From a checkpoint of a small encoder-decoder audio transcriber.
Model: log mel input, encoder arch transformer, encoder norm layernorm, encoder activation squared_relu, encoder moe top_k, encoder num experts 64, encoder layers 10, encoder width 192, decoder layers 6, decoder norm layernorm, decoder activation silu.
Data: trained on read English sentences (LibriTTS-R), 15625 training examples, 27.9 epochs.
Rows from block 2 of the text decoder of a small encoder-decoder audio transcriber, named by matrix and row number. Rows with one number belong to one neuron. Each number is 128 + 24 x the weight over its row's rms, rounded and kept within 0 to 255. All counts start at 0. Numbers have three digits each.
After each neuron's rows are labels from the 100 texts, of 14976, where the neuron reaches its highest value: "tokens" is the input token at the peak. Only what is clearly more common there than usual is listed. The data: read English sentences (LibriTTS-R). In brackets: how many of the 100, against the usual share in percent.
# fc1: MLP up (decoder.blocks.2.mlp.fc1.weight, 768x384), inputs 96-191
# fc2: MLP down (decoder.blocks.2.mlp.fc2.weight, 384x768, transposed), outputs 96-191

fc1.140:114141090154084060109172108139120114163165094114154140079149153126132105108153139161168085111075116121125086180141129136114121120117151115103122115152172167160117149124106095110147140117106127103140122098155139143130129106111147174168154084127130147120099140115123144112148128121134133084
fc2.140:090124150142157108126150118112140122114131112152142151140164120141152127143134100138137075132130117142184111164119098159104153156142076116122148126119151144103159101094137071112147100129114183148103112081121136122105175142164123127103102157112107088149145168110130106150189159132104089135
tokens: "<end>" (42 vs 1.5); "e" (23 vs 10); "g" (20 vs 1.6)

fc1.645:156116121108160117110108137149146104068125141107119115140117118119134111097113129183122140140154114164118130155168141170157145123158168099110179131121141121106128125072113119128117157117118113114150145115124136145150153134128136129179087141127130150117101125082109172133135134159131139139
fc2.645:150140143122119126152137118151089116156086123129201125077132119101112121093137151134128135085083093107124138125127140156117157111186137174109139131131113162126105123101120133121125118153135127151147110110110106117165115081083121099144142117090150129118118121134127102171127128092166154121
tokens: "y" (59 vs 1.7); "i" (15 vs 5.4)

fc1.644:158131074136115134136159103121112164103173094114129131180119089134120146115076083139111092142144103110099112139158102152144149143117126091194117128162144122122149106099141159102112133151184124122097116156079122097132140143126090140135153100148122156080120157127120117134130133153131100128
fc2.644:155100170117124159156129146147112127122132093133146108160132146139123135107164142112156135142128115113130172136164155156138164137114100123120134120101107130131143125155145128149139154067083111129097158121131132112146134099112157138162105153148157155155136090083128111121125170155118113074
tokens: "e" (78 vs 10); "c" (7 vs 1.8)

fc1.162:113096146119105099160111189110138136146083145137160120134106131150110080083140117095166143135143119127130172154139122076101084112087109126106124141143132102111158172087201100115136125097107110146087163115118141140176102119096139093154127131148129140149117110134150166094079149151130168148
fc2.162:142127110156116129134112140148148081144126166113119085116137145118141114083114101106158113131129141110108089125116120130165086162079128125160137121089151127162128121121138147109130161145124104121110144141128157081105115134148092115127145143158062169147118162097134166157133141146114112143
tokens: "d" (42 vs 3.6); "x" (19 vs 0.1); "m" (8 vs 2); "<end>" (8 vs 1.5)

fc1.58:160130101163135122129118109146125117121075107177151120113100141140108132147110124086102159105123121097114115062121130128117115140112093114159119145133137140142134134086100139167137139076107116114128158146104176145129107099123178130110142174166162091131131084157134110166115175162130142132
fc2.58:094102124130092121152110108124145148071096113123160114147136129132129114112117166158126104104140125095175099141105115113131167136135149129114145142109093119065124142122109108138108087139115145113180142126135091114129147084132080119124147074159144136143104145126174131121140091107134134103
tokens: "e" (29 vs 10); "d" (27 vs 3.6); "k" (9 vs 0.7)

fc1.141:120171178097111118133106105105113165136127098132136109150095123132123124165148125117075127123095185106139074134130150109129141111111108133137130115159150105105143172100141104088099113129172105130117112092132152098125126125113155094096128115141116097146113187082110113099125135131101125130
fc2.141:153150147166149114117151132145152111127145122107126114101153145148102117081096135154097121125104098146122088121143111148122091121125142147070122160111120135175136197139144142144088081122080121126117118121139144125103169138197134103162161111186114127087131092148136162127123118105169121116
tokens: "d" (39 vs 3.6); " " (39 vs 17.5); "i" (13 vs 5.4)

fc1.308:093132086114102136110137131130152153141126149107135134113102132054137117134111115162174099134133100143091118127106136104139116140167169130097113136134121124159159091095123086147152124128130108091158166120103120129134136135111150139088088111101141120096145123122109163139109107085149165154
fc2.308:110134096147127124112128130066151150120131088138116145111141121128142133066138152135098128124169117118158142140151110137147130167151102128131089120105148161118113112151124124154136156128096152170137103143153134158132113139120115147138139102126147147111144150140192154096138092121136134169
tokens: "m" (43 vs 2); "g" (12 vs 1.6); "p" (7 vs 1.3)

fc1.662:144108113123144148159122124120144076105119102185149102115119099118077101133121096147140087108131140119127140117090151132139126132104165123107120102104110113116137112158110158163113122085096158147143110126173163178097094112137123098101193122143121153115118126092109130120115155126154143114
fc2.662:110168106164148112155138104118119136137120137095178159164120100104134112125124110116120151148113114150131136123163152138127114138143091148123132155127120132155131120135154160135102106123189105136150132121118073086166141120149138138117089123122123114114131114154169111121121074136123134142
tokens: "w" (52 vs 1.9); "y" (11 vs 1.7)

fc1.615:151090120124102124123110117144111155124129076136117118140102135134096104113149135096133118135109102171101097165128141069109110125107100167142138123151079119137092097124156155106111130142128131128094148164158103123103132106113140116101140115128096083109126140120080109106153146080142097133
fc2.615:136128137127137106101101091136150135157115205135087120123114189151166137163176114137136132164106106149110141164131119118112113132117176157104155126124130087122104137121122132066088124117149159081134091133122124100115127155101132135138136126128181126133145110145099130137121123133082118110
tokens: "d" (74 vs 3.6)

fc1.240:137156101127118148173132112160111111132076097082081115107169135129098097152124092114136110150128163128143096132102095129192183117112083120078137095124101082150126114138112139135157164154093178117118103131140097150158092126179105135099114135135128117108071101090117150122117117123110101144
fc2.240:115146126096172161135159127116150151110166135134097104107081123115115127148151145117096112098111147146173135101134113126150146107109115122131168196168148136063147117071136119151143147111117135126150065136113143145147120116131190149144136157135132152132103101141147142128158092179113097137
tokens: "r" (47 vs 4.5); "s" (21 vs 4.9)

fc1.570:124140108150112159121127112127094157115128176126134130084066180139089154141123105150079097110113139112149129155101106160136102127145136143161161122169135114111156113114115164100099100146134138105117120121123113169096135139132136189138107136110179168144134109108082142106097134152152103143
fc2.570:172106173147129100087136166139139106111076117120148110119099158179130121140117135149144165108110139150080128137135127109117125140136113141166125128154162145133114123130122129173114120124164097129117118131125165095139156178096090077141106141133124081112139106098119128129110146163114111165
tokens: "m" (28 vs 2); "n" (26 vs 5.2); "<end>" (8 vs 1.5); "p" (7 vs 1.3)

fc1.37:111164160145149128127106151089163098120175092117093126098139087127119124091157099141083093143109116121117102105121143137111107121138104151121126116104179122156137119144130117113121100140106134140122143103092120125142140155106189172124146092110100163100125107111130149138118087124115136183
fc2.37:155177107129124156114121122164124147082140115161127052076127115135149106094131093163099142147137120146137140154117101159105132154146153112120116144127162143113139136127148132159131105108161115105129120092150133118136140133129143151152166110108134081114134119156160114140132132139137109095
tokens: "e" (45 vs 10); "t" (33 vs 7.3); "w" (19 vs 1.9)

fc1.697:148103136113116123130147110146150099136119125139100119102159138124110110144115101108154106141160076156060150122085134120164109105130118113137136144139099134125132108137104136114114112118126125121134166118110103158117132133090131083150144121124142092107117148115102148142105090121129085056
fc2.697:129109123156180117078139146156129112133143127119102124106088082172100118081119146144129094110153156103169146139108138116080116135134132170149097146161156115146105139126122121086121110131126107132160143107115161116122116132099130084155181147073132163099138094141138108103119167137141120127
tokens: "d" (40 vs 3.6); "k" (22 vs 0.7); "y" (21 vs 1.7); "g" (10 vs 1.6)

fc1.368:116123140082139115073107132149114137114127148121124138181129070098118121157096159117096094098139120124170100132120135133097115082134142109132104121126132107096119092141116124118156153116166119121100085152129141122105159120172157163179094103164170126141139096119103137076120122152118146127
fc2.368:190089148101106144128130101120073151114161140119087130109106132141105137116118104150132146129092083141129132135089133147126175137143132162117126099103102086113082107095099145123119120130111120172127149106181138154108100099120144145118090146109130152109121119140106151113139113136151124106
tokens: "i" (98 vs 5.4)

fc1.669:123090097173146110131141106095143131159142099098187143116102105162097148126088114157115111153098150129130125151114124138136113127111130135093085107130109115122127107099129144143123145137118124089119159148086145079090156122149093125095107118115114116152105108131144080134120148098175122105
fc2.669:167122141123139132136158151176133127085128109140114100179123140089149125121114167100124106131130103178084128114120092124137111103138098092115110132086119127116112159112154103104132171101125139147114094144143110137128105127128127156144148126145161166091132131167137147129153094180094114154
tokens: "m" (23 vs 2); "<end>" (16 vs 1.5); "y" (11 vs 1.7); "v" (10 vs 0.8)

fc1.216:114108108132166134124095128164142115175115169115152090126127113092106122140198135132142127119094161158112098128154117161124074140134143104137133101096116124144117127079138126131109142110135146089122167133167102134121110103116142120136132136135128163133140130148115122147133128120150121113
fc2.216:115135129099102094159138125155099161100122105145144143148144117138163103130120108155095109146145086157142132138138113053155167164144114126130105168107128117088119158151130114158121111165138146133102169107126089144119130173083136112119140109163161126100077113096077145110150113172149152138
tokens: "r" (53 vs 4.5); "i" (19 vs 5.4)

fc1.215:102113132145158151119127116127131175146149130133132126128130095140084163109102131112106131097113105120116096149142127152127070105166148110130120138112131144111121114120133099113115103168091107116097121132117130109106117132127154103076125138109157136074187121076128110068155114143119099162
fc2.215:143111136127149103121167142129125139119135117128145136095102141171114120089133121098123146127120173123098154126161112126170140144167128110139116106165104173113125122129139113145112140083135116128180152148155158118151154111142119115116122114152089132144076148125125165109091147160104121117
tokens: "m" (95 vs 2)

fc1.287:091128138158120145099153104095171152107137080098114154127137135116101113115147144129133119123133141108092162163128142143061119120153136096122146126160168080134092143143164099125128133142101104118139161112103148158130116159132134160091163143148123094105116081155115151111125109098085169131
fc2.287:161106137109144069167087126168106135151139139144133119125114119166121146148121118101125120158100137141118106096156097094150142148170142145145104115170136157098164086176133121149141145085119111126103134137118111171138145079110129107131137159135140082151163118067108133144095140140143117126
tokens: "w" (48 vs 1.9); "s" (24 vs 4.9); "c" (14 vs 1.8)

fc1.462:120116133160118140125153139112119142127107129162147126140141153105141117148130094127138103150164104124156101103123103115154105122105107072093073111113179093145155096130142122140136143088145147147120139124159126111150047173151142087091115153092128106170099111131108115106127149090112124129
fc2.462:094128088111110128136128139109155129103106139149139117102124104151126113111119109142104122126094149123094123112125076151100120171106096115112117105144092148159093105127138100159174102095143141101139135134128091144158126106096131116133154176106133110106102122143122103078150119126145108183
tokens: "d" (44 vs 3.6); "e" (29 vs 10); "h" (27 vs 5.1)

fc1.180:139120086138124112116144111162131065099060125149121134101133115085100097104120150126088135132153157117143108088127116147119168146147082103123169123132154152102147158123165117104133145119133140114111118126163109139117141127157121147155089105132102139099139115127097166141095092101119138164
fc2.180:116111163128103134137121127094133147095155134151115138151092182104151097072164110137146116145194156097106150099151110109120151123117149104132154140094143123117089118108070150150128158127110105092116103107116129130106131131084159108139130103114150118144105116106122094188129112126129128085
tokens: "w" (57 vs 1.9)

fc1.260:133162156080137153165099099140167162128110114096116101097126145112100129126125122105137103101147155128168101143103098168098138135129126138164113129105134147149143124109132152134142147114165092102132151126140135097122103129167114144135154150144113128128121130149123075140096136147127109140
fc2.260:117162081131150121125139113127049128089104144147126117112099115145184120080119136148171139152148111145137108103162139107173166126104110097120132077127099111175136106127108133152125135149115158134133124135156168112114142156118137125143132114144133115160103128147186143085135098118136132116
tokens: "w" (70 vs 1.9); "m" (7 vs 2)

fc1.725:131126119134155107169136129158099123167164147117117127118160069125114113130117125111160115102079154117124102158092127135122146119167128085131149146164138155103099164147144155139132146110132114098123128120123102147138133123116157082127106147150144152099141137118129152153142174108139131105
fc2.725:142112169128108107139128082108173108148125121147116078091128117130110117166128119132134127154106137114116105103098116122117135143160161116111116130106138134101097126156162160126134147099114109089130151169155132136135141132138117150131131146107128145133149142112137136157082119130129159149
tokens: "<end>" (73 vs 1.5); "s" (15 vs 4.9)

fc1.440:162121130117127130106123117112136134103123131187125107141137067147095119156138103114139096108136115129125127123140114132124130170090132098078111101103108129125139161103120093151130132130159098117103119121127134112150098152110165138119123135106148138104134115154147160140191178149102151130
fc2.440:119124139146109134148104119107090129151086162135123113111136137122122117109128123160095170106115141196124108136116138094113120142134141189122125118131109144105116092140158144139135099190096160148118146146149118120108128121093091141128108149121129160137109181112131126163153119103152147149
tokens: "y" (93 vs 1.7)

fc1.690:150101128105132137106081103125116122095095123124104121118121146081108124114146127145126093129116100148131158126090112138123157160136114108066104078111115141121139159141121108141165191117180164133140121087133116142113164143076148081103163169109113130108153138126132124141133121158144149146
fc2.690:081128149178113115111161147130165129148149086108156089096138144142158132113126115093099130131136110085099125135120164113094109105118091116130125127146154113121118119120130178111118156147088129138122148107137079089096103112121105121100161075147126125151104130154159123137100108080105143115
tokens: "w" (41 vs 1.9); "<end>" (37 vs 1.5)

fc1.592:139157125138135107134113125149158133159132118121077101095130138198153137090149082116111115155120159105137143101116161146096166176116120143069118109140142121153106122129143084104137129122100138131112149121146096158115140111151128150161096097143096137133124101136132128160126134153147130091
fc2.592:106159105155123097150124129070166149137101136113087150135161133134115122157102138119101143143091157158129126128085156083126091114119111149150121079107155136142207166202092144135131131092165131113156135115147097119074131161127114156142107152133116136105127111136134177153145114114152185126
tokens: "a" (77 vs 6.3)

fc1.170:120161098160109186105092127153104150088145101120111132123128102112137105114099079157161138094086112131118105142139137115134099098088113175121124137140109119157119156136113106138055128160094137087105144130146157099125105089156100126089135159163135101101124068134101156123147138115141141110
fc2.170:130106132141147080124136123147170106116103097127139115115121111110176114090138086068139098127137116095123163123101099128126141142103114126138141137115154146155104112101121138139178123117151142115120116121144130143124115110130147140123118099090142151159132151107097131122114130109145140129
tokens: "i" (66 vs 5.4); "h" (17 vs 5.1)

fc1.575:151142118102124133131115112133132097167101151117135129149151133137091113110125133168131089093149125115126162136105101148126132139119139134134113127134105117131130166113122097120131168094118145089166092102082103107154118121129111116146108144146105162131105093166109130155135130126158110134
fc2.575:134144130121132102103116111175108158168161116101122175143126139118129159087127111154148131108132149143136146117114176124163141135123101126102130155155157083102082113111146125145119133142135140131128134136126155134165152112101113095149137107128140165109127130100139094100173147135120112149
tokens: "r" (72 vs 4.5); "<end>" (10 vs 1.5)

fc1.302:098148123119136140107186156121105146151080140118111184111149146170127100133163108128141102129130140142109137163150149114101111140148099091115115153124087093156150157103087153116159097110136176107129130077098120154137139099169084091096105124070097104091178073167134126112168122130160135123
fc2.302:152095100123108126100103160126091116115119147161163153179087135121126127103110112148124128115109116129109134109139081143140087117154123130134140131110111152102109102148141153110146144164141084120110115106163142129125083145116154160109120114123147136137114144119160154165125140162161117130
tokens: "<end>" (49 vs 1.5); "m" (9 vs 2)

fc1.182:143117103147112114127107093120089166136162138166124106135129120127088118114162129187113125097143127132107119178123106121125116115148086097122126099194118129161134083111137102149116100166150128084120101123115114160120174114129130127154098129162148131167151162098133141119077159104156100114
fc2.182:096107122165104148106118138163155112141143102130113123086130130088151166127165117134117081134140136140159149154121150122091192146127176137117134136099113115111107136126112100163099141149107170112125117161119132135180159141139124112168158094142166185137141129157107130149092134161113111128
tokens: "a" (29 vs 6.3); "e" (28 vs 10); "<end>" (17 vs 1.5); "c" (7 vs 1.8)

fc1.648:102115120131101116127172097156155123134099120124138165101120143118146101100133092187134133145115164128124102131128113120124115105146109071110063117100133106094144127105107115154102102106147146099099090114162109154111162124098130082124135166100113100139132132095145172125136156144110160105
fc2.648:134136135149154134126115124100097170122154133152150101134133086120112169139131110160133118125133127140130160130113099144137156154118151145147118125157134113143158109091121130123146110105117137159168056138165074144110113126121155142127155142164113148146104141130116141161141150081132096113
tokens: "a" (38 vs 6.3); "c" (37 vs 1.8); "h" (16 vs 5.1)

fc1.681:124131127112127140140110141147129134101142128140140107165104153112081122127131164071096148112128129120119079138079138110105136118141159110171138068110145085122162132137166114092134158180089153142124078139157128087123160086156152100127117116114105124105121132145139160104107122129129157148
fc2.681:095126108130113079140178141195140107091095116118131090078110107146144088124130153150116130137129127115101126129112158090121133103142161100110119201095139139125111146118106142121136158130121140105112130088126131138099155145108127127104137085158113147130120149122140144168141124099126154104
tokens: "l" (76 vs 3.3)

fc1.87:095160129122146164114161102108144152128140103185101131104108144147117111097094156160098112128126105156148133172117110123136126147147157150128166091140163149098142117144116094144131105153110143095120160133157142110130125121152097112102116132112130111144098070115075148162135127108136115130
fc2.87:106111137119101125104103119138115101167190145166154100110113144123162144139108105098139149121092100128151122125139136097128129091166129107133109094113140120133077129113102140108143108090094092154128184152085107139159121167105107113096118097115126079116128120146153148117096146111104136157
tokens: "e" (88 vs 10); "l" (11 vs 3.3)

fc1.17:122107127141127122110109135113138180132132073123160119095142147086058084139112106111126186122116099154130114077143114135124136112117167092099095172108088119151112119127110108163091154121136114148127128105144111123119095134101139121113143125135107099086146116117133114135138072122147142177
fc2.17:141099105187143136144087142095175130096137137071136165124110104136092144118122123135113153113145142118127106093126122113161116103160099110142114177144130145128143085150135145145110111116134130142132092137112169144147138113133084151137136126091118096116143169151133144124147073080151140125
tokens: "a" (66 vs 6.3); "m" (8 vs 2); "u" (8 vs 2.3)

fc1.699:181123136160137121120117156164123104102152084120147144135139102159143134120129164131117172176154130138122127131130096102168106127105155110121147104139130125085155116084131098141108142096152183126116158143120141108118097161147140141116114190109144175083143140127105105130101153112109119141
fc2.699:083121123105113096117155122126166159105143125107113167099119124125086097107173147119130145108123136143083152131091163110098117086131081122172151138120118125122131117142141080112189119118149103161165133069088145121106103118152129154112129121107127071116149134097121103104156057119106171151
tokens: "r" (39 vs 4.5); "n" (19 vs 5.2); "g" (16 vs 1.6); "o" (13 vs 6.1)

fc1.341:137157110096132084140140144108140126118087141100167097125100135138092135101081161116136097073127114158125134154126081139131137070100118136168119187160181092153132108171122116166114102101144160181120134151164100102141123177056099165129148148180128122142152111133134149118106124143103144126
fc2.341:171098102175140138141125144130135134133127116144110142156164084096158136138148150130120148108112128136145127166128116124113122129141132111121041083169096135125168145085120114121101126181167127093117191139138125109118135087102097131147159177169108117168099148159165149134148168149130158104
tokens: "d" (24 vs 3.6); "u" (14 vs 2.3); "l" (10 vs 3.3)

fc1.427:129095119128213113136182111168173138143154128131127140138140129109101109134082139143124105120139167139176116125124132122113094155109125137122122097144159136159112147123187152117120125102145060112138121097121121121168115112129152116134132150137171151110132147103128132109128158150102064149
fc2.427:157127101147168138124117134093108116122163099102135107136107143134121182130141129134077143121144114148141139143099141134099128131120100104145125117166138131108133094134070104084113120144129114115112137098140103119162160105108112169139144195134144175164139115163087174144139171103130079125
tokens: "y" (61 vs 1.7); "e" (21 vs 10); "o" (16 vs 6.1)

fc1.390:140138129164139160162117146149111123103129085096128143115153135133084103102125157106197104107136124124146172134110120110114110137105125134096110163123091126168157094143115107170135137116113064160113161120147117147170159107107102126130126090142048127129125128127117103115175160133106153136
fc2.390:157135101164164085121134101070134122155139142130115162143130180117154127136151107102182107156114130117080127138106148144122092117160122141116159071123128146105137129149138130132137112119130119110125123130118138159135180115149097106121120073135149108176113145136143124092112147138147104089
tokens: "l" (85 vs 3.3)

fc1.558:108140151140146159107163078150153061140120124137117145126158104131122129113130104163112126105102125146161124135123097108147102097111077124080095134115125143110145144120127100140124129095122126118088151104157129118156133096124122117092149122114131164129133108139141177160137092165147150124
fc2.558:191084140169143110139121160078130132099129098100132103122154136158095146125117109150125132162110125121074144123153130105127131113133146130140133154152167123116112142133119129123104157118122154135070156111128106120136127130140100100137143147103112141150106128175083110129107143188129113119
tokens: "y" (81 vs 1.7); "<end>" (7 vs 1.5)

fc1.89:130138132174116129156099152095119136121157108180145162128196135114091144117128132165135064147147162100092148146113126061101087156152100123141121076119122130110118145128144142090150137100129123075114135110113122107087125114120138142078149153117107131105152093122119120128108141120093121149
fc2.89:115158168123171125151093095147092123146146111137163113132108126127149135139126135117116154151129118124108122112134149157117195145097138143162144115134123120163131157115129129122116121114124132127139177108157109140124142119156116128187160168113143101167114148157123162110151131148121101114
tokens: "w" (82 vs 1.9)

fc1.116:152102101159122136127166154165131126093149140149119163169178150117112158101125139101143151178120094123133118164142093120096062146156126135144107113114153156141127115126127134129107113160142131122126121118125140089114118107145144123115131123132132100101106110124135113133166144104145156156
fc2.116:141138133077135174140139166129113150128158108103130096142148115135086155115099109124134120114163119133136120117132131170088151167104087081131112088155096112101130100111137111118141148136132107121114169117100099134138127123106151079128128159108073088099167116098119121172131111118128088130
tokens: "e" (81 vs 10); "f" (8 vs 1.7)

fc1.716:156085096127113114136156113144122159133133115132110175105160111101143131104125115121127111193135140120121150094103125146149148120129138146120130137166071127160181124175129103100167134075187112138142074150082135094139131137135129081097116127128159138081156133112150165124110107140082161103
fc2.716:123144077124129124110134058158126063096143108183150131082135133145101161143146139145152130125159091132134143107179132111154123140121156077144118143160126138169083134119130145133153149113082132093123140146157124120132158150112145155186168108095108180155101136149097118074147107165161128079
tokens: "r" (83 vs 4.5)

fc1.130:133154154136115157139113130127077120144122126138147104153160142068120108138114104141148131147117095137120151109105109108121103103177127121128127142123143157115136176146158100105056106100139139136142161138112162140134114111189140155134122150103133115145106117136130113132099146120116147131
fc2.130:154103131123119141120127134120148152127122131134133170143158117113112115125135102144140106127103152123173132127162150143116079147145081188137153129162136165125157104143077157147116117124122112112122101125174111175111120138144118138104107123125095118106112133098111108183092135115115174128
tokens: "a" (59 vs 6.3); "d" (20 vs 3.6)

fc1.278:119122148162135089116102088113108158090117119130089132168103125144114109153166105153152151124156137083131115131057117133103160135142132128147141109120180114121172073138105135137125105146117111103094100108130157122135113114090147107193148131141149107172164150144137100127130114144170150175
fc2.278:130101130135132129147135126110163100128127168106086130104142131135163122082111124091155120115104090109164109114152139135134103144187129143110173161108143083118124120085120159154112176124090128125118113155101125086104143169136152138095158096078118163073156112110145137127094132128146136074
tokens: "i" (90 vs 5.4)

fc1.507:137116085088108106139163155119152109145132153150148106120125156133098126104142107070125108090162095105122119138109105148109131162077131152080147101086124111140107139143104107132086116076109110127116107110174106163094138124084110101110123164131106136120145153130119121099144092163138127154
fc2.507:120110090127146107118140108124143132123132138130139140147142177115141135167124110111143136097116137096106134117111109132139096151141158170127108076151103145140145129104137101114095143109152159128097122170094152056118154118093128151184108140137112111131143120174181089137127081093130175117
tokens: "l" (84 vs 3.3)

fc1.573:136105067098127106142096105170133150145116126132068116096103123161074117128112108118140123134118147160143122126154146061112119127092106139158122107124109087077112126105114078124127110062127120108124137121110144101160113113150141128150152149096108182127184127138137124156109116094113159123
fc2.573:146168085171092131140119129130126115145132127141146106121125107138145110127134110124116118111083139046109147159153164110123140128142146116114162134085091102142119081131101122099092146117063133140141122135093081153130135138134132146134114092115152115147133192140125150129143132154112103139
tokens: "<end>" (33 vs 1.5); "w" (20 vs 1.9); "n" (12 vs 5.2)

fc1.10:076146142108112076164115090109120159159135095097132131097160132161108107119146099162109134120080147101148086111134177117106114155125110134119075109071143123100095156162180125130132108135105142102128108126111159138159129159120084153123115096135154144084183180131120114103123154125141155141
fc2.10:104144124155150095111171140139135120170051114117119120129105076119113121092187151171113104133115108119119089154141114100154127105145130118080141163124132162097151110155146158090132119145130142146119110110112150115126138154124154162138124100174091100136107148145107106124155075092163126114
tokens: "a" (48 vs 6.3); "o" (27 vs 6.1)

fc1.668:108108130124133109127114111166118089105079136132120150125153118109136153145125137143117115121135141111094138153103132136112083113136127127124083150160121106104178133135081122101148128108170153142127121121138104167047186136089117120143149088112118149098163135092083140086139115110112126135
fc2.668:132131117122113140141115138106141132154174115121135181111097154126095147114164111125176120122135132086129118101115150099108123092134191149154137117139096098101133128150094120128079133133119111135105180122113117092120136137122189136112120139182115193121091130142117128177154074130108116111
tokens: "<end>" (57 vs 1.5); "d" (12 vs 3.6)

fc1.382:129157136126097119141151105134130156152126138116124150147091141120134126140107137133122149153132114097144098142116101116119130113164128079150150147139148150127115146109098159117124157138153104093081086124143135101106119160138090140140111115157098128121124097144120147105154097147083108126
fc2.382:147115188140126119113128127165076134138152107127079151107130130111124138150152118107124127131113177140100130111129117137130094108123128169086122101135130141137177120145048128110104150125102133101169136163126136107152128116176173085085109092108125126142117152123114146112133092101107117128
tokens: "r" (41 vs 4.5); "i" (19 vs 5.4)

fc1.477:107113126175125095120119104146099168142136089178157109113134117113131137125087134124134166131125167107126082141072137152109196126113144115131113108098089134108164137132141087160097121145159117122133109111148201148119119153141143102091166144078150128153111113145157105114100110121107122167
fc2.477:107176158136070152123103118096166142111148125134113149105162110128143090062124131118113112120137086131104094069127139114146081172156144072113095127136158108161120145149152100160088129126105175122156110143141121088088152117144131104105166129165111156131126139117127122189137148112104122140
tokens: "m" (56 vs 2); "i" (28 vs 5.4)

fc1.175:147153119119128108113154130132168111084130137138124104107179075176099143145090103133155116114108094158098123105160155103124155135142122123105116153109165159123109101122158104168100099141105093118102115131151121138141076113124124127102109140111156128114119129128099149113065156116166138139
fc2.175:139128169132105101085150099136154114153150071126108122107142129121109098085154141129098099140145103168171141137133135101157133099145136146156124165138131156123133135137140146144115133110126135141121102125107141127135124110101167156135124137112059159111124164151121131135116087086167138133
tokens: "y" (28 vs 1.7); "r" (22 vs 4.5)

fc1.524:147172108105120080111126115108127139100098125141082153113134093138131130104126107119141115122153101133119097121156156143107146136117133115125127097117121131144130130147163112115072136119136129090159158131103104137094104088149169135098142166130125116129106135168147123134115144137126149145
fc2.524:150123067108136196109129105114107125119133130130147097168130107110157150113144145096147127126099121132110166092122102125100083137178107170122134076108144151151085130133109146129109106085137089135076098160123122120129134128157107121141118104109139118147139089156133177171137156152115140105
tokens: "<end>" (44 vs 1.5); "k" (24 vs 0.7); "l" (16 vs 3.3)

fc1.349:146108143147100137144167134096141099130108114153111126104144150168123110136091104119148167111086121156095164122075167111109150124114147072140101141125122169127103135104148090125151161123131097144126064084162113117097110122113122084133141152135132115104110126128155136132138146133136130161
fc2.349:131125079132130138098094112137155145112169161091127155136117117115065157073147108124092080119139103141138110152137154142083103137122131130155115105163129128076156134140132113159137114193144132148142125153107119175147128110177112121110109137147133146140137130132105170167127119062117106127
tokens: "w" (41 vs 1.9); "m" (26 vs 2); "t" (21 vs 7.3)

fc1.66:082144140107118111139112150154119127151155143126121102102127130109112115153112139137133130146115126115108165110116155137117095136107130117126094165136122124136157146119122076136149127130136130118160171155124108123176129129078145086116143093150127109084075128120114130153172097121132136096
fc2.66:141128114100106111105117115139160117127133094101157153169152101181104156081175089101120157134169150128130108157107149077083110139154138113107107151123077129101131095116101114156128169119125119145154138112138088163119082108124129139132152136132139146116146153118129116114114128125099184162
tokens: "r" (44 vs 4.5); "o" (26 vs 6.1)

fc1.129:128125123118152165145146144140130126160146129149090122127105097133083104102129148111118117131107143133110097068119108121098100103120155097132107158156095166082120128071127139123119122113123125122108126105111098166163137173157132131154113169148116111134107132099100134149126131151167132148
fc2.129:111145109118139155136131122129116143148139149115130105099110145091131126136147135108164132119137150165139143163141151151138126137172110140128120150129153120145146109116184138095135119157142123123155101116139101133136154144132136115168116081113119090143135122137062120110088161155137138121
tokens: "<end>" (42 vs 1.5); "e" (40 vs 10); "f" (7 vs 1.7)

fc1.513:147080114148143168140156144132125136146134200124134162125076181089099095117090146112150090148117101089112069108126128115129120131123121091168102077148166171109161117134123083125127123138130112116099129160133163140126133170131126111153137145083105082106082085116086155107118108127157100117
fc2.513:142125102129110150168087124108138152119162153108137110124123113114101128124121086116139147126135148095128110151136123158096127119111154115140114108143093086129155134100100140133109147144121130136129128108139167108184127124129108128130133080111137095137076121119100111118119178112118091167
tokens: "l" (40 vs 3.3); "<end>" (25 vs 1.5); "c" (12 vs 1.8)

fc1.157:135079144153128142127143103101108144109123133124144125132138144143105088113098123114140109143145138143109133124156106117106146076167173130094153114143138153145097152135109127185118074133147124140146118105158152141152123130128096143104161096153143135108091130128127127088119126113145118146
fc2.157:177152147179091106149178106122160116121086154077129131131134109076151101139159147126109149095160125141126166158121152124106133133174128138120110146137139124137123150144154114160164125123174136118156153124095126110101129100109116087104115163201062145123151141133132127147151093161151157131
tokens: "a" (51 vs 6.3); "e" (25 vs 10); "y" (15 vs 1.7)

fc1.105:176150135100138121133135127060154136125166121154133102125114157147112139117135161126147149120141111159119120131139143095121119090124099110117120130160108154161122110162145100147128155148104123138138155100136077094117142129093151063136108124167100084127156139127137111094133168125089111149
fc2.105:094127115143137126154107106189129117135163165088114111155139091128108135147132159143106126141145159125106118165112110141140104094108123138129124127104078110125148117095172116057109143084141124100126148140121177145113110144152095118096146102104110151153161154143095114080131131130165095121
tokens: "d" (74 vs 3.6); "g" (11 vs 1.6)